From a checkpoint of a small CTC audio transcriber: moe soft, batches of 256.
Rows from block 3 of a small CTC audio transcriber, named by matrix and row number. Rows with one number within an expert belong to one neuron, the router's apart. Each number is 200 + 20 x the weight over its row's rms, rounded and kept within 0 to 999. All counts start at 0. After the name is the row's rms in percent of the matrix's.
Before each expert's rows are labels from the 100 clips, of 14848, where the router gives the expert most weight on average: "loudest" is the band of the loudest frequency at the time of the peak. Only what is clearly more common there than usual is listed. The data: short read English sentences (LibriTTS-R).
# router: slot weights (model.blocks.3.mlp.router.weight, 16x128, trained with AdamW), inputs 0-127
# up: expert up (model.blocks.3.mlp.up, 8x128x128), inputs 0-127
# down: expert down (model.blocks.3.mlp.down, 8x128x128, transposed), outputs 0-127

# expert 5
loudest: 4000 to 8000 Hz
router.10,108,184,196,166,235,214,190,210,201,201,195,221,211,191,194,217,178,220,202,231,185,226,223,220,232,196,217,209,191,231,181,207,190,199,205,187,200,178,208,214,188,218,212,159,207,190,167,237,214,199,170,187,177,177,203,215,195,195,216,160,198,200,166,231,171,210,190,214,218,210,223,209,175,205,204,208,198,172,211,191,211,217,181,196,183,232,221,205,223,182,208,169,214,197,230,184,231,181,212,186,220,213,237,214,194,214,140,214,186,214,172,192,239,222,248,239,218,201,197,233,201,206,239,202,189,184,206,196,204
router.11,101,213,217,218,231,214,214,209,223,199,210,196,191,193,192,231,182,221,196,231,213,201,211,211,244,211,217,205,184,245,183,197,172,195,221,194,203,193,198,211,173,220,227,203,200,212,165,231,212,222,179,177,188,202,204,224,188,195,207,195,186,199,190,224,181,200,196,219,216,215,189,219,194,179,213,210,205,215,212,193,223,213,182,179,170,219,177,189,238,180,180,189,166,207,225,159,234,202,217,186,242,198,216,185,185,207,144,206,199,234,164,164,210,224,243,216,214,215,218,228,212,217,231,222,193,175,224,199,181
up.0,101,199,242,218,203,176,226,201,186,155,182,181,171,187,170,227,205,226,176,153,225,208,225,200,190,188,168,203,217,194,197,198,195,196,187,178,194,231,223,211,203,238,183,233,165,200,215,224,211,183,210,179,185,190,182,209,214,217,176,233,223,191,189,195,193,206,185,229,188,163,189,155,208,181,221,198,176,185,156,215,204,168,204,202,207,183,177,229,186,190,209,213,227,228,189,190,215,187,178,175,210,219,185,202,208,241,205,212,210,192,231,182,221,212,235,215,205,204,226,217,193,183,200,192,218,206,186,230,193
down.0,101,211,241,217,210,189,224,199,223,203,179,224,235,195,220,215,184,194,212,194,206,196,237,217,216,178,214,154,175,223,194,209,205,218,207,185,223,158,227,201,231,178,196,158,213,239,184,192,226,196,167,193,191,214,222,222,216,196,204,178,206,214,210,215,222,193,212,218,206,211,191,240,188,173,203,216,231,199,206,191,209,220,182,187,210,192,195,169,192,207,171,185,171,189,195,208,208,217,238,201,182,204,172,211,211,135,195,165,190,189,161,205,197,193,183,172,197,204,176,178,187,196,211,190,178,169,231,181,199
up.1,103,154,197,217,212,137,221,192,194,201,204,245,211,236,220,175,182,175,240,199,198,197,182,216,218,233,207,194,219,214,203,207,223,191,193,214,206,181,208,205,172,203,174,176,179,174,178,182,210,216,218,180,183,221,202,193,192,195,214,213,213,170,201,228,171,206,177,192,214,228,209,220,169,231,169,187,209,217,175,200,200,211,171,164,226,191,226,194,200,173,188,186,194,183,192,212,202,225,175,221,238,191,186,196,190,182,206,218,195,191,187,214,200,181,195,239,185,202,207,178,203,202,244,186,235,207,240,193,190
down.1,096,194,174,194,218,192,207,229,194,231,205,200,213,192,216,212,206,184,184,193,182,205,221,165,200,208,169,237,165,197,172,217,172,213,224,203,203,173,206,209,218,177,195,185,195,220,239,158,211,222,157,205,176,173,207,182,220,188,216,190,192,225,204,184,246,208,183,208,152,210,176,195,190,193,216,208,209,174,197,213,198,185,191,251,202,178,192,178,219,235,219,210,172,188,188,204,230,193,228,198,201,232,222,258,192,201,196,158,220,198,200,211,247,193,198,188,197,188,203,191,192,183,184,200,213,194,181,189,192
up.2,102,194,232,166,224,193,228,207,220,179,221,192,166,172,202,208,159,199,184,192,211,187,226,243,222,215,199,187,172,191,225,199,219,199,190,237,195,213,161,212,213,202,192,192,191,225,201,206,214,197,158,179,174,188,214,215,200,207,202,203,215,182,217,176,217,217,212,210,183,186,222,213,190,232,199,163,218,187,199,189,212,202,173,180,249,204,208,195,162,207,192,186,227,174,239,176,160,193,218,225,218,174,186,189,199,169,204,198,195,222,231,203,181,176,196,220,204,185,198,221,221,216,190,161,188,229,228,201,175
down.2,103,182,179,196,201,199,208,197,202,208,191,208,194,198,210,223,208,213,195,187,163,197,184,166,233,196,176,198,208,197,198,202,168,184,209,211,163,218,206,219,175,238,187,172,200,158,187,182,208,202,218,203,168,229,187,183,227,189,189,183,221,208,193,184,214,235,187,192,214,182,250,200,204,180,210,247,176,172,216,183,178,204,247,181,208,199,181,226,182,155,219,175,152,194,197,164,223,189,178,184,183,213,196,198,202,201,220,200,208,192,157,185,218,211,175,178,212,207,173,212,200,193,213,212,189,173,218,216,236
up.3,104,238,196,179,221,168,198,176,175,229,198,217,200,218,254,213,187,189,202,227,207,197,192,192,160,240,169,181,207,187,211,198,172,204,197,200,238,244,188,201,200,184,208,195,200,215,189,165,225,205,201,178,221,195,197,210,209,193,195,222,208,200,198,209,200,213,199,205,164,205,205,236,189,215,182,197,218,183,221,213,180,187,208,185,191,200,189,196,229,222,191,232,160,193,189,208,207,228,196,187,213,231,220,198,168,189,172,178,194,242,181,210,190,157,213,199,188,211,215,218,213,159,148,162,208,184,208,222,184
down.3,098,190,163,203,198,204,219,218,221,187,220,239,208,164,178,180,210,190,196,191,197,188,197,194,237,210,205,175,175,236,183,172,239,195,204,197,200,198,211,208,194,183,170,191,200,196,211,211,193,211,197,189,211,217,161,178,173,213,226,180,184,166,181,214,201,190,162,189,220,169,232,170,186,208,196,197,180,211,195,252,190,189,207,212,187,240,183,205,161,216,188,194,211,178,219,247,180,222,192,215,233,189,196,210,223,212,252,221,195,191,215,226,197,221,193,188,212,169,164,205,201,201,178,186,177,177,177,202,205
up.4,103,183,193,162,201,218,205,248,199,209,215,179,187,194,173,203,168,228,216,189,187,237,181,191,210,222,195,190,187,196,198,176,208,216,197,197,201,226,169,212,187,192,198,195,203,249,185,224,236,198,179,224,195,163,174,188,188,185,174,211,218,209,168,206,208,178,209,184,202,190,224,190,238,186,204,203,198,222,206,200,175,226,204,197,188,192,183,149,223,199,172,196,264,256,206,192,210,184,212,193,210,197,186,198,211,257,204,177,199,193,196,228,165,191,196,212,191,200,206,178,221,184,222,197,206,198,207,219,181
down.4,089,254,214,199,189,194,167,197,231,236,220,207,223,213,243,191,224,200,197,247,177,180,213,195,193,169,200,198,233,201,217,195,188,190,168,199,164,166,213,191,179,206,184,189,199,197,150,205,165,188,191,181,167,235,218,204,209,186,225,231,171,173,214,178,205,208,197,222,228,171,232,203,221,202,187,168,205,195,193,176,216,220,214,186,198,200,210,191,204,186,181,193,161,195,211,208,211,168,200,194,197,240,178,208,189,180,206,216,179,182,178,207,223,226,197,232,226,186,196,197,182,214,213,200,204,205,202,213,177

# expert 7
loudest: 250 to 500 Hz
router.14,093,205,255,182,221,193,222,177,218,231,220,201,229,207,198,220,225,226,175,212,220,199,157,233,204,191,181,209,224,229,174,192,207,234,191,220,173,193,202,218,210,225,211,216,229,200,203,191,204,205,202,205,201,217,218,233,186,212,198,194,227,187,194,245,203,186,199,178,218,199,200,225,196,183,228,203,182,226,187,213,169,224,185,238,182,239,195,233,221,222,221,222,187,219,206,205,220,205,171,202,193,163,190,198,205,195,201,217,249,183,207,192,210,180,228,211,174,210,194,223,181,171,206,224,223,195,177,222,223
router.15,094,199,178,201,176,191,227,219,189,211,227,205,220,225,208,143,214,226,231,211,217,189,187,184,227,222,220,222,203,208,174,186,209,212,164,217,206,182,231,224,200,234,219,190,187,190,213,214,167,213,206,204,224,223,216,224,211,195,148,190,211,240,223,208,188,171,206,186,202,217,208,223,189,175,236,187,186,228,167,233,201,238,211,190,198,193,197,214,210,207,191,238,218,233,205,182,191,227,200,202,220,217,210,191,220,206,210,203,219,192,209,190,193,151,207,206,174,229,190,197,218,161,204,219,210,173,204,197,224
up.0,102,179,190,157,193,240,203,249,226,175,208,208,203,231,217,226,211,178,207,194,190,217,226,203,211,173,178,203,163,202,203,219,185,215,226,203,183,194,171,173,185,168,186,170,198,235,210,196,188,196,179,211,199,222,222,200,191,185,149,214,198,225,218,193,205,177,199,187,203,161,230,204,174,216,184,193,202,189,227,213,220,204,224,201,198,205,194,178,203,192,207,187,224,222,167,162,221,228,213,193,231,198,224,167,194,222,213,203,210,217,193,196,202,179,251,188,208,170,199,224,197,219,176,209,203,167,185,203,171
down.0,103,219,205,172,203,187,212,186,209,218,163,191,201,219,181,216,216,198,205,215,191,204,195,223,179,189,209,228,186,218,178,202,185,193,186,183,222,261,175,228,198,203,218,251,233,207,207,191,190,221,186,230,184,204,207,219,187,200,247,199,192,208,191,203,178,206,224,210,156,190,200,211,244,174,197,214,186,162,225,176,202,176,190,191,191,180,242,226,161,183,167,195,219,197,183,191,201,211,192,182,194,170,218,189,205,181,194,245,196,191,202,218,204,195,207,193,206,177,200,234,200,214,225,182,190,219,236,212,241
up.1,106,206,229,172,224,232,177,203,201,209,228,193,183,231,227,183,235,180,200,203,228,214,211,205,240,175,196,245,189,197,186,196,197,195,210,228,205,212,193,251,210,211,207,183,171,224,209,175,190,188,200,198,193,231,202,241,174,189,225,186,203,187,207,148,193,178,172,219,215,208,193,218,152,204,189,200,205,190,234,197,181,192,194,192,232,212,173,193,194,184,222,181,188,171,237,218,166,186,191,198,217,182,210,207,233,172,173,218,176,209,208,209,197,186,178,162,188,188,221,181,204,187,215,206,200,173,193,187,216
down.1,094,176,195,191,180,191,184,197,199,176,169,241,197,223,218,205,189,234,143,177,200,240,162,191,183,223,214,148,160,196,185,219,166,185,166,190,215,181,176,191,199,192,169,220,221,195,219,231,187,201,193,222,201,170,203,203,201,198,202,227,203,202,184,225,194,212,210,203,217,209,224,171,211,196,183,248,194,198,180,181,212,155,191,185,201,184,204,183,219,224,204,194,198,201,191,218,217,200,231,192,205,214,206,171,179,184,193,205,215,215,182,223,196,195,185,211,194,227,172,231,191,220,198,174,174,206,236,224,191
up.2,105,144,211,182,197,192,194,185,212,195,186,222,216,190,192,222,194,174,196,189,181,177,249,180,197,196,208,176,206,210,195,175,211,212,190,225,196,222,208,198,188,175,198,226,183,211,207,221,185,177,175,186,211,245,163,206,181,230,248,198,241,230,200,226,214,194,195,186,190,167,193,207,208,211,178,212,172,205,222,157,205,161,180,175,186,198,199,206,212,224,168,206,203,183,218,202,204,185,211,212,196,222,177,198,229,231,200,209,189,216,200,209,221,174,237,190,211,201,175,214,217,226,197,211,185,238,212,202,150
down.2,102,214,168,233,205,230,188,201,220,202,217,202,197,205,244,203,211,192,201,199,211,205,209,175,202,165,206,253,190,193,206,201,187,190,195,208,160,180,194,213,205,196,200,170,201,184,189,234,203,199,192,222,186,158,224,237,216,187,166,190,171,208,201,186,208,224,198,196,167,213,179,183,180,183,210,153,179,167,185,218,169,226,194,196,202,209,189,182,184,227,178,198,229,152,199,207,173,224,222,207,191,177,209,222,212,161,167,226,185,199,201,201,197,221,205,162,206,199,203,185,226,229,191,201,204,205,175,221,237
up.3,091,195,178,236,214,209,183,210,203,212,180,199,183,214,212,204,136,202,187,192,180,205,231,214,187,198,231,188,207,219,211,202,141,208,190,168,212,200,190,222,174,233,217,210,195,227,220,213,191,185,205,201,189,227,242,234,171,170,234,188,193,195,183,199,211,199,183,226,235,192,218,196,231,218,176,187,192,202,193,191,189,192,194,188,224,226,183,213,199,215,191,219,167,191,220,199,186,169,214,220,191,210,194,216,181,231,187,191,158,193,198,242,202,198,201,243,168,186,193,190,184,224,175,197,192,181,185,220,168
down.3,098,224,234,148,175,241,248,236,160,234,206,218,192,198,240,187,203,204,200,218,204,187,190,219,210,221,203,178,184,209,198,170,225,215,197,202,230,183,166,218,191,157,186,171,186,197,216,194,183,197,197,195,207,191,217,198,196,198,199,228,202,234,176,175,180,213,208,216,203,188,221,244,196,189,219,204,217,217,188,199,208,198,187,211,196,174,175,160,205,179,194,188,203,227,169,191,168,204,152,171,209,185,174,193,201,201,210,199,203,218,189,230,213,191,204,241,218,187,211,213,185,183,220,223,186,205,188,205,184
up.4,081,199,191,171,193,199,191,217,190,196,200,201,204,186,198,198,220,210,202,188,197,198,211,180,210,181,211,166,180,203,200,167,187,168,196,205,208,230,192,202,196,226,185,200,229,233,196,209,245,195,196,192,215,208,213,233,219,215,208,215,163,201,221,188,156,202,211,212,184,222,172,234,211,205,222,129,176,220,182,223,194,149,187,235,179,207,173,219,206,205,212,185,192,221,229,191,213,216,224,214,232,184,194,181,218,237,206,189,198,169,218,199,207,216,205,208,215,174,186,176,194,176,154,203,223,220,185,163,210
down.4,076,174,168,186,214,246,196,220,175,220,177,200,165,239,190,151,194,190,164,203,166,203,164,215,210,230,189,239,206,204,194,220,200,222,203,182,214,154,229,203,197,236,207,176,164,189,200,169,200,204,190,187,195,211,206,174,185,170,172,193,230,184,179,210,220,195,187,163,183,215,231,204,210,210,159,208,195,186,210,171,168,207,213,206,199,188,189,199,195,217,219,227,184,166,187,173,188,221,199,194,187,208,217,196,215,176,206,194,190,191,206,200,198,178,203,174,199,188,213,185,227,223,238,214,208,223,206,190,190

# expert 2
loudest: 250 to 500 Hz
router.4,090,181,223,216,225,227,204,208,225,214,244,233,194,185,211,201,214,224,244,203,222,195,180,199,216,183,207,233,164,194,196,209,215,196,199,194,182,234,178,232,205,192,194,227,147,219,218,220,216,185,197,174,215,234,199,206,169,193,217,211,196,220,221,208,205,192,213,203,208,206,212,207,202,182,200,241,187,224,165,215,194,202,181,208,171,224,145,190,220,214,196,206,177,192,185,206,210,231,191,205,220,172,209,202,201,222,208,216,214,192,146,191,200,182,222,229,205,191,206,238,211,203,232,214,193,157,184,189,186
router.5,100,189,209,126,217,210,219,218,192,213,207,191,209,220,201,173,196,225,229,210,212,197,206,214,182,186,204,219,218,173,172,192,193,230,180,189,195,215,217,216,183,195,173,184,209,214,200,221,188,195,187,233,206,255,186,211,199,199,176,195,209,210,180,219,198,224,204,166,217,191,230,242,190,169,175,184,179,190,207,205,191,194,204,232,184,255,220,235,246,223,225,208,239,181,215,211,208,202,186,213,215,204,232,216,215,210,202,190,214,212,193,206,220,202,222,250,197,205,177,218,181,191,209,185,210,208,175,197,207
up.0,092,207,189,206,191,195,206,249,175,209,208,197,194,229,134,182,227,201,187,213,194,195,185,200,229,175,206,212,209,237,213,206,221,186,153,231,224,179,174,219,199,171,197,189,224,188,213,173,185,194,196,203,195,205,199,238,197,182,199,251,241,194,239,210,192,211,190,181,244,197,193,213,185,204,178,193,193,210,194,178,200,180,210,225,211,189,175,189,199,207,182,188,233,192,206,190,196,235,198,184,214,173,201,214,191,213,189,219,182,202,202,198,186,249,190,170,177,227,169,192,187,165,216,176,210,180,214,220,198
down.0,092,177,146,225,201,191,172,203,186,180,227,224,220,210,214,216,213,189,185,215,180,218,190,182,232,217,204,183,192,219,241,209,179,213,194,180,176,228,211,200,177,219,175,182,188,222,211,230,231,223,194,195,211,197,234,210,195,251,170,195,178,219,184,222,193,226,166,200,220,194,175,207,189,216,197,234,226,197,225,234,232,183,209,190,194,249,211,184,184,192,204,231,204,181,213,163,222,213,201,195,210,221,194,213,199,190,184,215,208,189,196,203,206,210,185,189,220,231,218,214,205,175,189,204,209,162,163,224,183
up.1,096,222,176,211,203,192,217,203,184,184,176,197,216,177,222,207,206,208,218,186,213,179,218,153,199,204,205,212,158,196,189,232,186,208,207,203,197,195,237,230,204,190,207,201,181,179,184,170,214,156,173,216,187,185,193,199,256,214,188,223,213,201,193,186,191,205,213,185,191,230,220,212,214,216,164,207,220,234,195,220,183,222,215,203,192,203,195,201,206,224,197,203,196,223,180,147,186,210,217,220,160,181,187,212,204,238,202,219,202,192,159,193,175,243,242,191,202,222,183,185,167,199,199,211,220,206,163,185,172
down.1,091,171,210,202,192,205,182,205,218,224,198,213,219,188,214,152,208,210,213,235,199,210,201,193,170,205,142,176,209,202,240,195,191,176,198,205,204,230,172,186,202,204,211,207,180,173,193,220,171,219,226,194,170,233,205,241,163,199,189,168,184,210,242,182,195,198,196,192,213,197,213,197,199,196,188,223,185,209,210,234,190,200,194,180,224,197,199,175,194,184,166,189,243,176,202,187,239,201,206,193,220,190,203,213,202,166,171,217,181,198,189,208,242,186,219,185,193,179,192,213,223,170,164,226,168,223,220,213,194
up.2,097,216,199,193,193,214,202,223,201,210,203,160,247,172,185,217,163,193,196,214,188,204,197,200,194,230,214,170,174,202,190,188,187,195,210,219,212,222,187,207,226,197,206,191,184,195,201,151,193,165,169,202,186,211,192,218,223,212,221,191,174,192,206,207,230,211,244,211,203,215,192,176,225,218,233,235,214,201,204,185,180,241,198,184,184,209,195,215,206,196,182,230,209,184,203,166,235,212,184,207,186,195,143,203,205,202,175,194,198,175,213,207,185,192,188,231,167,223,165,215,195,170,219,221,161,246,204,191,215
down.2,096,196,195,205,209,236,203,200,193,168,179,242,215,222,216,166,180,210,198,218,204,181,211,211,192,185,192,232,234,192,209,207,212,188,214,190,228,183,177,186,213,205,190,205,213,205,175,191,198,228,214,187,195,222,188,189,184,193,225,215,189,201,210,185,184,233,225,225,247,225,198,244,202,176,174,195,150,194,168,198,222,237,185,230,178,198,194,194,177,186,176,184,231,183,229,229,211,183,208,203,230,165,207,207,222,214,140,208,204,219,191,179,210,193,173,200,178,200,216,182,170,184,197,217,203,208,225,207,171
up.3,093,205,169,250,184,197,216,184,207,195,168,217,199,228,189,217,202,167,206,220,194,227,219,223,229,189,205,239,200,211,193,187,196,196,210,199,206,192,253,173,189,209,182,230,197,187,222,184,178,220,185,195,231,169,169,166,217,205,199,205,187,197,192,204,200,167,198,225,192,231,220,180,201,213,217,197,180,189,184,216,227,219,160,182,179,224,210,218,174,216,186,230,221,206,194,186,215,164,210,142,183,235,199,198,223,185,217,204,229,190,169,231,195,211,183,189,167,175,190,192,195,210,176,201,206,215,180,199,205
down.3,096,229,184,189,226,210,161,189,200,213,216,215,191,243,160,181,187,239,210,197,230,212,183,185,155,191,193,203,197,195,220,192,165,206,225,189,166,213,197,201,209,210,216,179,204,193,207,220,182,200,208,163,183,186,180,227,196,200,190,170,238,201,151,217,203,236,180,184,212,186,213,211,195,169,182,223,231,203,207,207,214,198,225,206,188,220,173,196,197,182,207,191,193,231,202,227,197,219,232,182,200,170,222,191,190,205,180,153,209,217,191,203,189,180,224,208,172,209,166,203,194,171,207,210,190,246,224,207,220
up.4,095,221,184,213,174,185,191,160,183,220,219,204,187,182,211,212,177,197,203,185,195,210,193,189,198,184,164,189,217,223,212,201,193,203,212,194,207,169,213,190,203,228,194,168,222,203,223,178,204,215,215,211,202,184,200,203,216,171,184,152,238,233,219,198,215,202,181,178,173,196,252,242,189,208,218,199,170,178,159,215,179,209,202,238,191,212,208,219,200,216,208,169,175,164,201,168,175,237,217,211,230,177,187,209,190,185,210,232,193,224,205,209,188,171,219,215,212,185,220,161,220,220,192,189,217,203,191,204,238
down.4,096,206,201,200,227,241,215,194,193,214,199,206,178,191,212,167,213,200,202,189,154,166,227,197,194,227,191,199,191,210,202,177,217,245,194,221,178,178,185,230,217,221,185,185,204,177,196,179,198,175,223,214,165,205,204,195,158,178,223,182,192,187,181,202,219,206,209,221,143,218,228,234,185,186,185,185,230,194,198,215,184,206,201,212,211,181,188,219,213,157,193,180,167,203,204,199,176,201,203,166,201,204,184,186,178,222,201,194,196,189,186,164,174,205,223,185,163,186,230,182,214,201,205,169,245,194,187,237,203

# expert 0
loudest: 250 to 500 Hz
router.0,112,198,221,209,235,218,205,199,216,191,213,202,201,198,172,184,190,220,221,214,231,174,197,194,218,208,200,229,207,203,176,182,173,167,247,186,229,209,194,222,214,181,215,204,188,215,227,213,182,193,176,208,205,200,206,224,208,181,199,190,172,213,162,204,205,168,198,226,178,236,219,206,184,176,206,205,198,180,181,177,214,169,174,225,138,208,208,184,203,203,164,238,195,172,200,217,192,210,203,193,249,207,211,182,178,196,186,206,154,214,178,205,204,167,213,211,210,230,185,212,203,193,231,189,198,208,203,187,147
router.1,099,194,215,169,214,224,217,207,215,219,230,220,205,198,198,213,173,206,225,208,217,193,201,177,186,200,181,205,189,208,172,183,195,227,228,174,227,235,209,182,219,192,199,203,197,194,231,216,186,201,203,192,199,207,236,183,207,152,182,225,198,188,199,210,198,173,179,181,174,210,214,191,216,182,207,235,207,226,229,220,223,211,161,194,218,192,197,222,203,239,235,204,239,219,247,232,199,213,213,234,231,222,175,233,217,210,228,180,197,180,210,214,192,194,174,204,223,208,183,207,206,193,175,202,215,238,179,223,165
up.0,103,221,205,197,204,156,223,191,184,229,187,226,215,206,207,214,182,174,197,208,225,171,206,202,210,187,193,212,192,161,220,213,203,220,217,186,228,192,158,207,184,230,192,195,167,199,171,187,199,167,225,218,185,235,195,189,197,183,216,212,219,212,179,228,197,188,219,212,179,218,199,201,197,198,249,232,202,161,214,195,207,199,210,216,177,216,194,200,196,187,220,240,196,181,171,185,158,198,233,196,213,190,219,206,185,199,230,202,188,151,190,188,185,184,177,186,201,212,163,206,182,171,253,222,213,190,206,210,227
down.0,099,149,241,199,182,223,165,210,215,190,218,191,211,197,191,205,210,229,168,192,182,221,223,199,192,188,196,161,202,216,199,222,157,158,191,180,158,193,216,225,240,197,183,187,197,196,219,203,204,215,164,205,212,182,171,222,206,205,211,218,185,199,191,195,200,221,224,167,217,189,204,186,183,178,183,197,160,232,202,195,229,213,177,180,226,211,198,197,218,216,191,205,210,200,197,235,194,208,179,217,169,221,211,223,205,183,174,176,227,245,209,216,196,223,190,194,218,172,219,202,215,248,207,202,219,207,212,183,184
up.1,101,202,216,194,198,183,211,202,179,216,184,206,142,201,224,180,234,177,221,185,189,222,207,217,187,190,190,171,176,215,195,213,195,183,196,196,199,201,181,178,177,226,171,217,222,243,208,234,217,241,229,218,217,209,179,209,235,200,161,233,242,188,201,191,215,186,202,212,193,181,218,194,215,173,204,192,184,202,191,182,266,209,197,157,216,173,211,208,185,199,221,206,172,202,197,204,184,188,167,217,221,202,190,199,155,196,174,205,214,200,215,203,193,173,199,220,198,219,213,213,176,184,189,190,235,196,215,187,179
down.1,093,188,181,230,199,203,207,234,234,208,188,154,230,184,227,250,223,182,204,194,206,220,221,159,200,232,226,212,221,163,222,164,220,217,242,159,180,208,218,240,203,225,187,222,157,212,213,195,206,185,179,184,187,223,237,197,179,195,208,184,171,188,194,168,205,216,182,210,191,214,186,205,184,186,167,208,219,190,201,217,176,156,238,191,220,179,194,184,213,188,225,208,180,209,195,193,215,198,211,176,182,193,183,205,185,220,214,207,195,196,208,191,217,187,195,209,203,213,203,184,191,217,213,215,204,222,221,211,187
up.2,098,192,211,201,210,196,177,219,181,214,172,183,198,194,195,178,219,196,196,171,197,193,259,201,209,205,220,182,200,179,236,218,231,191,199,187,231,203,211,199,199,197,198,195,163,240,193,202,210,204,197,207,154,186,182,213,182,193,193,215,206,199,178,195,229,213,173,143,197,211,193,185,221,206,143,229,211,236,201,196,198,210,181,204,216,206,204,184,189,192,208,171,191,223,219,158,201,173,216,169,232,162,205,205,226,179,224,195,202,196,186,199,207,226,212,232,222,214,204,192,207,145,214,207,211,228,186,191,231
down.2,099,212,210,221,165,190,192,197,214,195,188,216,185,156,183,220,214,199,212,193,207,187,211,181,219,216,221,196,201,220,197,197,211,174,175,225,209,201,189,170,205,195,212,200,190,169,207,214,225,191,181,165,228,198,180,184,215,188,190,214,181,204,190,190,164,235,231,226,205,215,214,224,174,213,198,141,184,222,225,207,189,202,225,196,195,212,223,183,222,216,190,179,185,202,179,224,175,231,159,191,155,210,184,200,209,208,239,237,211,196,217,187,182,210,160,190,190,207,183,200,165,183,203,201,179,168,234,159,177
up.3,094,222,182,204,177,177,169,166,203,188,218,211,198,191,183,213,206,175,209,206,210,175,181,220,200,187,188,181,204,211,201,167,190,206,193,181,188,232,209,240,198,220,185,179,196,173,184,193,245,155,198,189,180,187,190,212,242,185,206,221,197,223,192,189,205,193,206,207,181,210,202,229,185,178,205,203,197,185,252,202,226,198,202,216,223,168,176,195,202,205,179,190,230,230,198,173,219,199,170,186,246,181,219,196,236,206,198,202,215,166,207,173,218,168,246,200,180,216,224,185,208,222,209,204,186,189,194,253,222
down.3,088,192,215,228,202,196,218,193,213,207,159,177,182,201,228,197,192,181,186,177,174,205,180,236,178,186,185,186,201,219,177,204,231,198,191,198,199,204,181,154,150,178,234,196,171,192,218,183,199,203,200,214,184,185,195,183,220,201,217,169,170,234,174,180,198,200,198,198,204,193,244,156,221,198,205,206,216,183,193,228,164,207,175,184,172,217,188,185,221,181,196,218,194,175,170,227,180,177,200,205,163,197,209,165,187,193,203,219,211,190,213,191,206,186,199,190,168,191,132,183,209,210,205,200,175,199,183,180,185
up.4,105,217,173,224,184,206,202,218,214,212,199,185,191,236,202,184,198,193,215,185,209,210,219,167,209,186,220,227,177,175,207,236,188,200,177,199,185,218,204,186,208,223,176,175,203,178,187,203,239,192,151,185,220,244,205,185,187,224,204,178,201,186,185,200,226,184,205,168,189,191,240,225,169,172,207,209,211,209,187,197,210,208,233,205,176,212,190,212,227,173,186,209,188,198,220,208,190,195,161,166,202,208,188,213,213,207,192,201,191,173,204,175,193,187,205,184,246,217,185,221,182,171,215,265,176,210,219,242,189
down.4,091,228,211,167,205,187,194,213,203,188,201,170,197,159,242,220,192,212,181,182,161,214,189,203,236,223,182,182,230,214,196,197,191,188,228,186,219,174,203,185,227,201,204,189,214,176,188,174,183,193,240,201,221,177,172,201,192,175,203,177,190,222,183,187,188,208,200,197,240,198,177,182,198,160,208,198,221,251,220,204,199,208,226,202,243,223,183,221,200,180,208,187,174,196,210,230,214,179,227,191,200,193,241,225,235,205,184,203,219,180,200,234,204,193,236,205,169,187,224,210,192,227,213,202,204,173,174,210,192